Weights of a small contrastive image-text model: batches of 128.
Rows from block 5 of the text encoder, named by matrix and row number. Rows with one number belong to one neuron. Each number is 128 + 24 x the weight over the matrix's rms, rounded and kept within 0 to 255. All counts start at 0. Numbers have three digits each.
# fc1: MLP up (text_encoder.blocks.5.mlp.fc1.weight, 1152x192), inputs 0-95
# fc2: MLP down (text_encoder.blocks.5.mlp.fc2.weight, 192x1152, transposed), outputs 0-95
fc1.933:137139145112133149168099145133140115154146152121136123122120099135117175159082144053141145117166171163122146152153127144099174100132143118139113114128110117146133141076146124145144161142125116123175111106138140105149104121128118120160086083102088145112131133103152152174148076141114116132
fc1.934:093151142173117108103118099117152138124152097116126128115131145134141142171152125145098152127135067091140137127114118129127132082132127174120138156112137115108115116123146141116119125102133168107123081186126145118138163133112100126116138147149079103111111128115103132155180145156138113162
fc1.935:118127114125174083151135103133101129126200123097155160135126109184107110091123117110117177103127131123150108119136102107110166131107143083134152086112128083130179112095118133121077133140148103155138118075150167160090068155130128099190198155140172144120186097126129089160155180170112110102
fc1.936:114137134127150132126130149071165141112155160128090137157134133133107107148134104129068109123118088134153110155138139169109128135144113155153117125115115110149124159124122172098124083148147121089118123125129111147096109133153120126122119148120119139149166152171104128124096098140133133084
fc1.937:113167179183120160112117133111138163100156136117108119122083131128148088104130168109097157142078106108103155139157096211125125096097110083164142131143179053142176142123109148071141143095147122150110155102118123136102119130105082143114127160072168125106147171117110141130113126117160121155
fc1.938:141106135140133187163101145118144123103153185109113108107129108085100131162112120116119161142152090138155094106133152157106132147106152129153148078110126104149131156127129147101141132161138107160102134119112145147126129147116130070151136142107078131162111063134114128101145086085129138156
fc1.939:120176146138136105107157091135113123103159142100154104145093146112089096137160121108122172134147152158093120111133126137145130117139125141181119112132147175158164143068130122107110126140101113080096102151119121147104089095107140123081193092155117144136084167083154140141116123181102121113
fc1.940:109159101097112106123127098123149186133108093135155156142116146131170112144137114104165115109137088096108099155131117124098131082108157126114119146158112164111126092092109114102128136140108155138186083147158135161125126094158139110102103114112147135115119129150129116148125129148092109084
fc1.941:153167132076117123123101084131122137140130077137119124136202123186150153147098125104125128127168101136133148083139133166119139085116135118135159126166118134161111119131129130162137102137115110128148160109191170163097145155125151137136151110109144138137115083152128137146091107110102147112
fc1.942:114139124121132074079130150131148117115121123109122115165160146135134132161091092090122123149156099132141093174113150070113142111136132114139135137114095159140124151143144205099120094120149110138139108150123134152123151129137180141130132141109119132112100094119106116162118126153142168136
fc1.943:122136088135088098107130130135125138119121103097171154132144169073136143149114107137129141135134094104121105117126102130173136133145106095110124113139092091139125104152144178163116111094186142131138125142156172091157124116104127112141136109156121093094114133132092107160093119181123124108
fc1.944:201140135095122152159143080111128099112131155098171165109140120142110133103129060147129180118169153161108161146179068114130214131101152089147110096170087117111123110106101106090102139143133124140113162084155144169107119061160128117146159121118157139122142063111138109106175149133110125112
fc1.945:119159121143112126113161144102105175146135109113149138140127131158090152159186122117154158156162156138173121103145124098168158146135161101125142113119141126120125115109116151118084140112128098092097125144155139145144149151120141166137131151143152157133159127119120143099146087101137114090
fc1.946:161086139109115134115122143100094118150097141145099151077101179155049113157148103129157197130203116205124151139118163124184157114117127162120161136105106180096133106106080145162137158147102110112152119085139150127125191123106101123218142151140182150141130141115133117108193128149175113155
fc1.947:124105089119190134116159128090054147105142131124109150182167127149195133152186119130119145134141042176082172079135184085121155121151101093100146141126110117164125148148107115156089128146115060102116144134171103124143062136105170150178159139114136163063104176161076165130121102166177078147
fc1.948:164103129151104153135130119119102130090146148126158113137167096112149114112113139147151094091164155092101079093124126138149095110122110145123140094130170113153127119102128096139132115144126154107095121103118141124138155127128137137156134128165160105139128115154141167086090167144116109155
fc1.949:117093158079118188136151154101123128148118114112137176097071149175128134146170072155124170108145189180104119126103082123104160126096182156130136132170112163133121162144098145095100115077119112061149151110131147166110149124142138182173161126141164141172125111091131070138174127115137103197
fc1.950:122157115138147092133100098120135128086152138094134132099131105115183148137144151164157175136134054107111113134111130141154102124152122167102129121105136161136152113139147150154149098109132134141127115107115130128170133123106172124121187127126149132103145135113105096100118143131099102174
fc1.951:120136156166140175080135112181166106136124145174159135074149152128176183147126108116104127087101155140112126142106108146128099110181146101134091096134167143137126111143079104134139119141132125133124087100094197157126128149123129153163143105140142217093143142101123110085110093153112079083
fc1.952:139137137138133100139111126124143095102129140130129134163130119126096140167149124132121136153147128119170138126106146129094123132180125140168105121130148110136091149067154177086112111155171122156114147107123104077113137117079149124150133124181107136090121100135097146135117121124157115191
fc1.953:143171145137144139139112142150141116134126104141133089104136064127102112182135158128134122117111087146105102126161117129124162138072115135138141107140130134154107151091105120125161151181111109121165117127165130127106129107135145107127100128102134119183149124138138146109144122111091131143
fc1.954:133137142136133125137105106146128094163119102140082135072152138126168118111101123109163114169093087141118093120116155118136192184135135135100114177105112148138129198181168132105136104076126112163123137119098158111077147111142142125104155119130141109138127133142131033160156127142114130121
fc1.955:180140136164172113138140108132114165120115144167103123108089139120125133125101130095116153158146116161160125119101090105180126115155097103149153142158152168133146138117132112108067163126149141115109096131107165156139136106117112125168146136162141119163118161107120139133127147120104130137
fc1.956:136148144101154106113096136123127141131075120151128124097117133151120120158121165115080155106122146123088143162144138126150150107103133108156158111145079121148103145105125161150129117163132104141136114126143135127112071100142144161102102158114147120148137149134116100141121097163118148155
fc1.957:145118118128140114154127101114124124130161118091199103130121126119152149130153098120138119170131109166153137118088156135108106174122155137135121119118123168161136147143171160145159100171139125117112162107075140085119123137189166115159149132158139106144102131142096107093089109146112117098
fc1.958:171160135115112124140123146122119130109139143144111136152097094140210106096139144092102149146147152094089153116117122128114108124147119117123113086150130154085099134145122198140106077129089095097109110161124094139106104118156164119123135128143102152117137092090109110124096105134153147127
fc1.959:129141090152124167096118110083112149155127127095179133158174122137138121076135176140163083140148103109148160140131136116116135107157118116159124102100134119112122087086137100088104119139122123130126134123113115118109193141138121094125106119094152108130114141122084142131128147115140141149
fc1.960:112102123144147087121127180117111128156184143142149112106146117093132110114090093183112172134117139133111111148136161097111136158138109114158131076111101132182080119149093105133092081145130143140117137118150131121135102109144135126137170180140130119141151090163112100110148100108113140158
fc1.961:122166133123138117125141095095128154140165105090137111115131138098107133133155139102117128145129124146133119174156167098119134135133111142108105132109148147155096145125156155117152090149139135181097124116080140133110140097128156142108143151149128096123118098132111106125136158143089122133
fc1.962:115138124113132090140122146101127128192136140106125125141154104142182148160099153102143142144149096123129130179120121154107108122136151100070099103104120176137125164131115144104158166158107174132127079158103159195129138107170189099161184132156148111151117126127093053128119103128107137135
fc1.963:091135105122136129126142124092132100103141154097137102129172153100115150167167107097137113143169114118130061142155119102144115118111144117153154107095126146148125151095151181142131113143112141135078167169130166143146148136129150120119107160107106128137110121135130114094094130148143188137
fc1.964:134088152132128128171112106102138120144171140115144085136123100136112109126124131099126137130152146165117106157177161110121140170140109142147141121121151136141127159113153166146106122142088127125116180118092154135116156152164167128121139116105142083176115069135137122128134124140145106173
fc1.965:134144148127165111132159134079108105090148045155160132146118115138078146103094139110115123108123138122120119136108127169087127101110181123116160103147115132191154139164170135105093145133134150104122135107104129141108154180124171190152135128135205150152116147096119103132101100124142129139
fc1.966:120116129168088132086145124100132099133176130095187161129146123117144104138136151084126116109158122126128110142158152120156175112175123166162151114125145155141138115104126178098116107113110143113120141116107158129126133140146121134117149143136110124101137122138082157149122143177158129232
fc1.967:111154128172094147116146142150112137160079127077102126093126141162123180136135156135135115100113099111113141116110118122090107121115194150163106109162134125141113118107096118131124221096186119116088158178123137132112126142113163124108171159142116125169131108074150115121104100173131136120
fc1.968:139157161165106121129124151117135160203151130123128147168132133108114126077150150117090145132152100103126114159144156113092144106137159149135113103141139100125093118098151163072105121130107123128111169106156103126116087152148098082121115162120104144166141138116144137138116128115120114120
fc1.969:159143126144081131131150161145104119112182100133151121140125122106150112110092101145177088120124127150124094104162128071136157134109132131147120090112122153144131087152142120147112126138106132049137118135108138125099171163135158129160150154127141150141140131146112163121092131139111156116
fc1.970:116163127154129144111167133125122077170103154092148146088150118162140170140100127103145118083106124105116116141131143123112107157093176120148116152159145090149117107128106118161145151106158129090109180128137101157120147136083157127124170159145115148154149124083141112166123140165119158108
fc1.971:134108140104141171172097130123133144157123110117124139100127144084112145106117125105099156123154128122102125102171138124138119126147117152160120085141137125150112134125124130142140135113141158164118153128110172135089161129103135099118125078110084124166140138124140107144164100141146111157
fc1.972:144126132147129074122131090080142125147132105093097102093130085155152101158115141167137165160126119146114137113094177169116128131136110153120118133095115114165121134119120124134124110160145129121121140122101106107115139115081131149143184160122120102126131139115112153104139133079145115119
fc1.973:177136147123090125177143146107072080158087154111182151102121073099179116160089115057117092156099121139100117149153131163134115123101152147094134103150144075144155083168107121143136069074084092151146107104155152131088113145131138170169148103128088124109099106150155109089148100118103174128
fc1.974:093134143121121109114137086133162135163152131132135145092141170121087100100163096105126115117098096107128097141135140146143111110108130128133165152157151107127101070103140110100114132122138139141128098114119076145132143148108151102159135157088154089130134163151140107137134141194125076104
fc1.975:099118121090149136167190106117138098099152139102133134141127128117126083120156113118145155134112112142136120144158134137111150105127134133153111120159160129137096142112122147127112108158112108145114157134118127129155096126139167105158126139171126128163138126185146153087117107123127132108
fc1.976:140136157141154128165169123092113124126112067162142155118140169144142142093091129117185172181119124151102140155104135200134120126167158169153106159078128131113172115163125144146150116109084122106155141121151166149167139153114140138190139131129171165142174107146141156144103136145137154096
fc1.977:111153103140125166134131154089154155160145112084132123117134110152156178132171084098144148135116110091143141120116124100111102124137161108181146142164141060157118092089100141145159165112122124147116122114154125173112100111071132152193160173120167147187137078106144109158097130097168125130
fc1.978:160132127157125138117105158095141072136110159129125148137118120172130105144136106143109152100127094145147145109157161168102143061200139107156141100103129069135125082140132127074138149199155155131132106125125077174120124119124115134161134127149100142113156147124061157179103117099162133148
fc1.979:113149178151100117095146111114121132166131069081155147123142139124149119154081114081120112114145055170153196175130090168079159160136146129152136138138134116114139136166052125151101151134112128116111146120177150142128171141156142153137097083130077175079124121104139087140129122105070116102
fc1.980:112126112135122085133145112076137113148116110081155117115162149137139070132132080131182147144121068135128109145155116113099117124158140139106102124112120100183150134148126133152110136124152127133098085148103127167123171128161166095149133172134157092181146145163099102131136129149181116123
fc1.981:168092171078128135146155165114069159115147151081136131101123075130139164130106139120118120121133130183093137134130166114132135113135105099126181145145142097179142114143172111109122124093098122109139118142196140150131139159078132163140143088100117132129089114152130151125121120142093173157
fc1.982:099154149104153139136135122112107123125165138118164130109147098117137099125095100147163151130124107147127160152168148100099107128153107116114100096124091109141117086148119106153104129148106155145154129152140143134155187155105161138108175112108181116185147087172120140121171140128102165155
fc1.983:132179131128142091151080169163154166140122147115132142140148108144130133137122130080153125132114112165106093173111111132096169103105156141095107154130086162133113138121109144094164149133149128119200119185133127133069163114138145117128110114103100159129078119147145111164145166105088125109
fc1.984:130166137114073081093160134107151148175163125123157148133125116126111104114191106119132090135141127165116099148154127106104106114124103150130151110122129145162114141112138099135109130149125134124137123139157120168132140131137175117165117128112144105138134130116140138127095109111144139060
fc1.985:111152140084162110136136111124135117167171175126115158158115168109153128074128119098137160137110097119142098183169143171117156134149170131103130106138133127109131136113136187103099131128089154122126183131116141136172117172154150106125145139104136121128124093135163117130114126107132139121
fc1.986:145140130130136109121142091066108113189126103098137114085172108118167145122088145134131138160145114146149151147181146124141158143137127090129137065109119151133110144092144142107125149164122109141115150121104124180106113117188121102138124171144153076124102167114080118125118088149139151146
fc1.987:132111106163097090107143113115107113155154109108098116134135141121150115159142129147118148190103121110131142140075169097111134133152112128131125085098137129147100131132159163100145109166140126125094149118085122161111153155167140129152169149129146086140118164108093113134119131141136136119
fc1.988:152146179117179134115131109134129114072138158145100176132080112121095169150118132124082134153126114106116109156145132140126132160140104152151155102120160114125113127072151120122133126133138110138127110095121130115133117185070133120144137151093162121146159089136142150134150121157169134167
fc1.989:120113120122136110107100108106158109123126154099124090094125118152072121134102080134147169150122112144135143113179150108120111129109113136174180158091126096175180132126111088140142101115098113149137108152144116130128144084090150144141146155085130134170171159132109150107122123114164155136
fc1.990:123121116147102121120149110096111131143147126126174140174125153140161112082145122148176118151160117153121071144143138090131129142153132179161151094121127132130137110111146132136096124130116148111084157098099135110166157204121126095134128124122150105137130095127122170115107139165171126159
fc1.991:134112123111132112143142145142101124104146125132141125155101111116165115112148108145131108114130152138131060128137137111115134166118143162127125114131153187139144132128136146139084124141074164086139171143105158114166140163153148120136130108110157095161114065129145154109108118127116101114
fc1.992:139145125105121114120134126148131099118110126136110174109127149096138122153124137111108114134107134120140102161153101144132128165142149134141168117112122134159143119069186185150144133115153119132146136115119169131133119135130133136150120113110158153112155121120121143176097108195127122159
fc1.993:174146130145112130114175126107092119091112139080140169109117160167098132113139155098111172165106165110114143133088094115100138126133155106148144107132111065114162163118125181082078137136182099107132107118112176157117118125091143139151202111127162165109196118138122086114155104107123094124
fc1.994:126103150135108146154159107142120137148182114118128114107126154133127115145122116112123146178103141139130125163139165126128157176150148127141135142121158137130130138132164140160127117130135131170133127079103179131146112116180155140128125092130170093113106129159119085158102116153131068103
fc1.995:135176131109096125110113111109128166161163107121147136152105151141145091131157127101146096146142132146116126167105193095113132125134137134142149084125085130149131106089178161141110133126118119116142143125101128122119121159131159131139148081100153090154163130136099149166091119148106104122
fc1.996:125150110159116172113137090115131133142138130097097143122101158100137156158130149074111150132097111092114130148097117135114127148110121112138153110147091139134114118126183177125165107144118094124120104120101139144102156168151140113139137101134155108174120137124108108153133077147121129107
fc1.997:108149127146148097152106135109137152131119137134128147133148133091179159118125153138118136122152153138135068154103116171102138113129124118096116144147133131102105157115104137125114131179127116115140152143139144118155129122118152093117151101114149127129103064125163116108132123129109115125
fc1.998:153099167155131125099144113083141133115108109088177104133145108152139073135139114141109132135126115166138141117121165124106090157126110124105134131104146107132125127139114124143107139154162144146090113092059126090119145141102113116130133127134159113162141155131110136153141126116138082157
fc1.999:134119161129125186125126124083122150122124120094127159144128078148128115172132198142112109101163163109124144078120125184113140149135092126097140125135144093101132100098097134139139193148153138156113120143102115130056166102102092085104110092115107116089085141124093105139139152124127115149
fc1.1000:134145180143123157071130121131126120145089130163127099091133168152181146136154155119102149109138166117137156132107122128124128159172140114122076099132141165138130146156104140148135111130136098122129128115126142143112091166142147164164163119139124156115113115129175087066137126171106089060
fc2.933:144150110156116132109163110107123154103123113143140157145131135105172104095144103213080125122101092118108107114122134110149075150149141152117157151129156130109109111168147156124106110112142132136096138151161154161119154118145139115108189176153169119153168116157111115107090165131136134114
fc2.934:139095113073152162149128169157120117127114142123123129146148120101120112073107143090163112139114161163111113115102112141132154150137109058155097111160112133163126121117107140146151131124139101155134176099127103115116079117139151117167127120105144169152147128113142139126102123135104134101
fc2.935:164103088147135086136112179161080134133121160126129120070157112127113121161097150112091173136112131127130095143130134119168137110141141116155102098155106110138109125153100151080113118168124162141150113115133117123148123140142133131125166145155128141113153121164122138132164140122141112100
fc2.936:159124123139109118145130111168137152125138099114141138104125110105181146092127143117178137136162152121099142103092110107164118119131123099102141136146143179100139082124131098158122165111095112171148119113133152118133169124107147137155126104136096127129081114078154148135111154098134136169
fc2.937:122098119106157114127120144121150117130123149112133128137154127109116120152128111149116129121139163121127129142109117081141139154141076120111130132147113127101130112161132119178111139133119135104146132127153115126122120165153136114133142133139102137146114102129096110146143090085122140143
fc2.938:131145143113129090102156110103127136155084051127156129130105139167125145113141131167124130142140173117114141155130114095140121128146096111083116176118123132094135110094126119152097132104116157096150093116153119094127135094130121148099129117138148128079128176122148115123091176164115102143
fc2.939:128102119108148132117087151120122137137105134147136143144135133143124114091097154141167139147077137105115139129148100138133153105115117137085157086144133107124129123200143105131116109106133100135124117116159092102165131139118104137108124122103121134103133141145074119162121112117134125171
fc2.940:140092120158125137115133146143111097122118169100090119124150100118096141121096118148101115134108147202144179071083107150160124140141115128154128112109146089151117122147144153144123092091107105130090170152103145107136154180109124135154140144149086127137152139105144136118129133088154155155
fc2.941:145112109173132090164135149139126131157149154107146119124108130093154124120147146121134133170130149118178125125137100120130119156089113137149139158089124086114110130120128113132105142120134091163097089096145112142162112106106113123134153139127116135111160109130124133125123139141121127127
fc2.942:127110156113124177181113133116118156130144146165110142092112120101152106086168171162100112113089165138116172086114096192147116132123116140094139138138146091129140120145106060126127155119111136129104148107128128104118106122097076108151110110155132098170140141099162152120132127112108092139
fc2.943:113118184109174182176133126103128124145141138218076106135129122163128131125130190122129112133094167135165155122132152148083124105116123129124114146115146151102124148132123076107130147162105131115105133140111116153106130144123126144119122148082139132157125117107128140104163157106112149135
fc2.944:159106116163150130132091165149125127111147174126146131116161095147105091162098180106052129179145152130136141159095095141179131146123168133164124092161105115130108125141126125086113161150115125127139107103134095164130099119110144141154156111156166166148125132101128139135178140091137145110
fc2.945:135107186148160132124135136092113165174136122117110106180160166110133107144178138153134112172140167138132154133114184150169129130095142130144140110120130088094132161119122130140163078116131170098130123122130159131109137131129118122095074127154171136133132120136104141164146140112146084171
fc2.946:154091128174135137178092147136150165137152112184138120129129120130125041113154170144109131174133177106132150155099132174183152122083157145164146108130101140106112162145161095088119128145139147063149159143151144129139126151160087172070113144136198141174118143139118128119162147090138115106
fc2.947:108116154129106131142135131127153127115140159118154145098144127131130135146127125155134152120109108102157122156129132125129128118139100157142125120120134119129111142125130109124161124137144155112132113093171101152127094104105118079094076102117086128142157101109114115144127148087137119147
fc2.948:110169169104147096114097137110127133151149112175107172142104143182109153159169129138094159140098119151152161131132122109128150143144109106105137160149078143112104145163120164121107148107151132158163142143155133116123064116138124112101131110102114152141135138103089076189139085118122166097
fc2.949:127091133153127157172112180164117154146126123152109102117137120111082063115112172110122118140105106110133104168109112167195127086122131133122094129099116144104118070176166122161140148121110160141177137163160090149129108161136110171090114133129168127129147117146149136126137142121110159120
fc2.950:111092149104128178121141171140142140180131113125138113123134174111083092092122121104095117132115217129159145120153125145100165148106150069159131129155118096110113152089110130122097144135147110098143149128147126116111098144126049123146054130151103146145132150123152169172142124141158174123
fc2.951:071154119127108118119140141132149124101184138150163123129142114123123105179096195143103163126131218077107118118117168160193135109115089185087107137159085145140119154117125125144103118129154129193150148132100109090129115117144096156169145126172104103094127128107090136167155107142089157091
fc2.952:115126138131122160120160139127108160152135090139138159086117129117159141087126146132126139130118124119071110153169091100143103110104124112073152154156088146101142115172093097186133146106123140097138110113149149149112101114161089142069106144115159128175148138158140129145152114144089138085
fc2.953:139112126163083102118147106085109141140127149105171118162126156132164154087127092152095152146171197133131149137098130119144076114183148133120125149119137104098141105144166129115089112112142146139088102103122152151169122133141103130125179136156114138088131140116137077140111150145173109139
fc2.954:116153088113137152137137146133144166091156158088174115124121123097088153109155148144105150127127141098151197158146116129123065098102120152165135082122143099128147069096091125129113137172180128090141120140149087164163109159110118129171113159128130112115128136107136210104112131142145136148
fc2.955:132123121132100099148147128144176147126129123148098100090096117173131120177119146123040088179128160139121127129092097154147137150163114141113141086122103101136124140095055117037147136142100140081147122142085126137128086115109107104138138141150166161176140135133136110180100145117159138109
fc2.956:109126132174107128134182107122147129127156135097134124154145148120152108117136102154153117154139123127140117096081108126118084150167118159118127129101176136133132128134128098094146147101124151139089097124138136116148190129102110103166143094129106159109115092117150157108123155107165105107
fc2.957:093115116110115128096148162147129124146099135164057157113160114148138113103120173133128137101133159091122115163192110124141143117118093119102159132126141119049121115119092097150107168126123135117149111107188125155137151120060074129092107129100124145097137131105140147152163141119130123201
fc2.958:088092138162128116077131105168159115127108133105139146115165175111069121150125125184157115131133095141155111157143132139117147131098132138136174154114135102182138152098140083122150165141164146163140175092126180145172166141074069142150098155105143146128139152168141128134131135119128097125
fc2.959:126115149120148121158135137161133120133138128162078121085107116146109161185119076142094165112106142139122104083126125148146129166104133165080100135154141122125146171161092153181129165137123127107112144131145131120134060133110113167121164133137108170145181120144143131103120110118113085128
fc2.960:112169149104121160157138077112125138122088089132116137117093150153124124151168160091116083118142124110136148135102100139150111095120138137073109164157107127086164141084153137099142164121158137129113105132122128121121140109096102128118110099120123154128118144100136135124115146155149117113
fc2.961:139077129113118124118133180160129110118100132151129145144143103163162139119105126145158166153144116111131150103128096147137129123136128122140158122121106108097155110127082115127104169124131123071182121124182111097125114148109093118139110099113115145128110167095155144149106117121156152149
fc2.962:124153133122128149108142102109130163065160138161148159120093140110107113113175121140082115129118170125147135124117117128145132106113138185178148180130123104105146127135124137129078092120170082134132179098165101085142130150078067148128096151114098140102127157121162208142132157141148123153
fc2.963:167133162143128134149120136143165160153126101158103157126115111153178124077094139146108143112106161116131181110093128154120127139145111134098127147154126125117112111154091088116132163128139116136136104101133097113106125114118081135150158101137135116132143127110136151156147128111108100126
fc2.964:115154124113128127090143153113126131115086099116126169122158142131164122129133139171141128149121107085141148137080096117141101101149119097107135120121107123078128086150100121121129136136177133111138094119189125098135112096102069112106129125133128153080140162106107126123091126115109159124
fc2.965:151112114156130083153141147151129125134124136112127133141134130124107101132130144110114144173124130116129138115144131105142109168098091109121121118129112123120109122131161107149112115144129112093138119112124103144158103090129093091090126145128090108117160133135126114134143127125118110138
fc2.966:145137155113170131182140147135136157106123121164084119115133122127118144096132126183110145147128151114125127146093102135111071128100111094068110148128108097103102139134136103165129155137159148124126117124163113136129102095099116134121131162120152135178130119123157120141125125100094143061
fc2.967:124118104110076133144114129151129111089103173175167088085078100103126142112170139129167161137084140129155111132128121141109110108111120119139111073145148111075100175103139138144136185116126093152150091177124154107147164132141118129138139086100097094115128113108095133136156113117157162116
fc2.968:130100110112155120146128107111131129090133112113115121096135123132192131156122108153124132118116157117096127102097096157152123145144080120112150157121142137119181144146130108193140126131127123120152104110115168134163165112118149139132147092126125129082141139126121112117120113129151132138
fc2.969:111106127112169110113113133102103121131082165153121132137149117173108154165164155125104145127130139135131138139105113185155073083116099155079153157155132107109126177107113131090119133136172131191120136083177119157166068113111098129102120132126123106129126130112127080168140109100164124184
fc2.970:119115113148115114163118134167123113103128173148169102091096122121101086137142170115142167141112144118148121156147150128132138129094118113120131098166134125120103150148141157104138152134128144144174109139142165111136133116134108124143156135118104117100150133123130147155160106127139142117
fc2.971:131157132139124082094179139102155115116146144109154091138115124162161157128134130181143117139116088109129107171118125108116136146130111105099154132103109119101160124132156176152089125137125131096156093132156099114177093138137105158139130183158150119077141142110127144110053147101097139109
fc2.972:115115125127142180124107176181124128129134155139169173134124175116068109077136127096118110134116185101154135130183077104132144140099137099151163117164138141105124117111101125125133152090100096121141106118155128103125096127123104099131055104120132187144108138128134112141129133190121126181
fc2.973:097129147181087078181108100115104136121155174110183126168129153129170089160131069121120150159083193125143147178150124125100166158053081127129118146133134077113116105145146185176151137100145103116121090083187179192100072106124118121153145137146101103072135135145100186127159097133088145134
fc2.974:150108119165112130158143174109096149102136106093137113142118100135196168140102167128109146137160139169096127096100130143116161159146095142128102064109139153102164175118119157181147129129101091108140139119170170109126095123155117129098107097194087177136122110085109190144091130055123162163
fc2.975:155162145190120117098096142144147173148115111108134136132130106145131178145110134142120133131170144111096152136082128135168085125132131113120147122122109160122138120114118128121161146103131151126159102109150135134094160112145075133098140118095096117093128126106114100156140157107115145157
fc2.976:142094126163115128148122163116121126136123130121132158165113128106124057096144156117128102196122169122158103135167140110145113140078137128145161103150107119120112161150142095107124141138159135103133135126116129146137142094137097146112139143125108082151146133163111112129126141105143104091
fc2.977:134111137141123133180149116194092103109107145193140116085088113097111092155173163113180155156152114135132080140137135151124147156164114138134114151121127110133121154165123115124122099138139159115163134141174127133151148113104113105134091081131111111107133167168114136127156129119123108149
fc2.978:108149165110130119165161081148100194117167114139127140142135152088140166125125165135124097144136150108116097154106086101153086183081127171104126162142146190129129189112119107148088098080078102151124152111159182101146149131118158099118125124110152122133140120172171122128150128144101116113
fc2.979:141136150168150136139156131109131145130131146117175144143129114134140108133132125127095134185084158102155115136143100128127127118066118126116140134125119123139110101149097119123121118124125137132104110129160132135150119064134119105113141126159104125092147129156132111161135130167121090124
fc2.980:127111151112163168150145169184127162123142135159116142110113131108119185120163209147082105144111175105147138121120141157172140134078096122141132133142147155053141128091104144133135137151137098114149165103161121072129104137056070153137130092141115170094112116106151140116123150098078150193
fc2.981:137148119181137059173100085195152126117123174122110102123127106128136103131093090119123131127110152119154132176123111125154119136072112139126127145151113086109138111118142099138103134168156115112120103147138141161113079117094148092150161131149107131124144143119132143115131097088138130114
fc2.982:117122121111146141136139145123156165138108121152117123148098159147117164132173159147095109163117149112122113108097117123160138121106141131130121150121153146104174163112114171100118132121190123130107107128129093116101086096108089115181104149165082152073139165106123106124098143123137093137
fc2.983:131073110127110160097159097122102095123136165151128105122127120100142132114140097167083142130122152110123177079135131149157091128163122134164138117130172070136158121136149127125105082103108121138084139085138142138188092153107111148134159141153138109155165142112144132094114106130192110147
fc2.984:139110125163143149163111130143089108081105112154119108127125139140158145139056144143120159115133146114124146093079098154176148130126154095119105137154145114104140128152113153124158131132108098135123119126114138096133135124134086157104112137161093151136146140142125110122125159106116099185
fc2.985:147104129174136145115141141116118138104103087087137117105158128155126128158118123155157126127127158110107195088077121108149121134120094125157149126109127115156123137128127093148157095131177107121123104119143112114104155105108105124113117143134125134113115161097112150113136113141135139151
fc2.986:122128113139134141137131150145141157060123135140117148151111133138097114119185103138087108125131146092108114117058114108121097119119116174126130189131140106133141147144096110128124128122135149110116095100156121061144164132040125140166157093091106166144157101133162149112112151117106095112
fc2.987:125141131106163172139133136131154133098122151142171163088107135134090131096120132121144118128167141115141126125161091162149132125093141132113127159152097123111152138113069093123102144109121127142148114116154117094141097105065099126130094128121106178123118096141153158114147130145143113155
fc2.988:153114103148096129125138135110113118160109094114181095123163146134158109128132137137132149143126160163109159114122132091134129115136134115091128134121105136127137123161100144125126148136136136141155139145156125140095115075179153133088087127165111123105081143104108139143083119108107147112
fc2.989:126160149149147145181143160161100151148121108175153126140126166094182117079156187162114095138126187139118120128116097145152144141099134127071094089174134143077093131124106149119124164146144130116123121110133122098132107186121076118121097114175126122091113108115140108138132150133106113177
fc2.990:128128167113172163134123160142135112138124106126093115088153137135118158176103146106114152112091158117151201097105132175148150113123129067082135142128144141124134125141110135149175135127157112126152114147172121143105110045132126152125116116142110166099115155124104128149155118091107143145
fc2.991:125164149148142166105124129119151109134128140155127160113173137160090153157115133115140146126125112126165211129107116143159115081155098083124152121127077087128103110152131123105180118110199138175126104114147101148089123117114123117112109161151120151122122169120096108159136118109140165143
fc2.992:138122140157163150144144132088129138125149130105160116150146095168130161127135109159109141118143119134091150102108146116156095086134110127112118147140128129107108143173110085116130122134138143120115129116142123125117124108161135105115136178146131090146093120144129126105130116087123159098
fc2.993:124106111166119121142117177121130155151151122133134108131142108082128112111135135147107117155123149072134124126107154117197121087096105135144103114130101130102117097155136148122104156140112156136138142151154132120125138139172111128105101148129146121157153137135109114142137155121128112097
fc2.994:141133093119136127109117157108135119120078135127145133155148107125150133115131152140157135096154095118128128104162123140129085101101076125125145108131115126114137125120101126128123153134121137077151133167173104120090136138089113104121132160114102118096137132076113158114138135105108206168
fc2.995:108100144154158149146145154122138116097123142144095141126151110125150141112100131160086173123117136104130138109133078160140123126150112108094132137132177122101141128183092114146125118113125138145134118128167135158132136101123117082111087144149107114117123120114118130130107131100139156166
fc2.996:128092146094147099131170170114143128107139117111165124120154105138140125111116115190132141132176133191116103149160157120133125120177107146108121117079168101114147147107102106120097126116113164121125146141164135112163083087139116121138130175138093148083131106112140152128101174112147142151
fc2.997:177123137120143160106132084146136099111136148136137124119124114148069109147133082126140120136136137144135220097142132094161101114131176113147142109125105120161135101141160102099140099076138142139123109108135114119114129140135111180140116151130102150123131166112088137140126145148176138130
fc2.998:124142114080144127152132173160108119147138143150096141089138157114106177122132159135157138122117146112127109161152090099155158122126130125131108117149102148114137115117129140143147134114122113109158142156214116124121108099127135134102109127123101131086129103128129122108117150118088156131
fc2.999:148149120143143098104123127170150107128114146161125130118113140129083143094124063114143164167121113135140125165144106080140119113151141131152091132100126142140106124152133127116103074106083123103153153126171129103183107142130145152136139144113130151174161119163153148090116117131116105120
fc2.1000:077140118082095120107134157127156109112171120119131116106100063104131152154121132115091146142117156051146132126123167149175106100140112164110129145163089131157119163112139122153085095119173116178160142114137112088118093114129097144149150135125119121110125135135099115131139120113097130125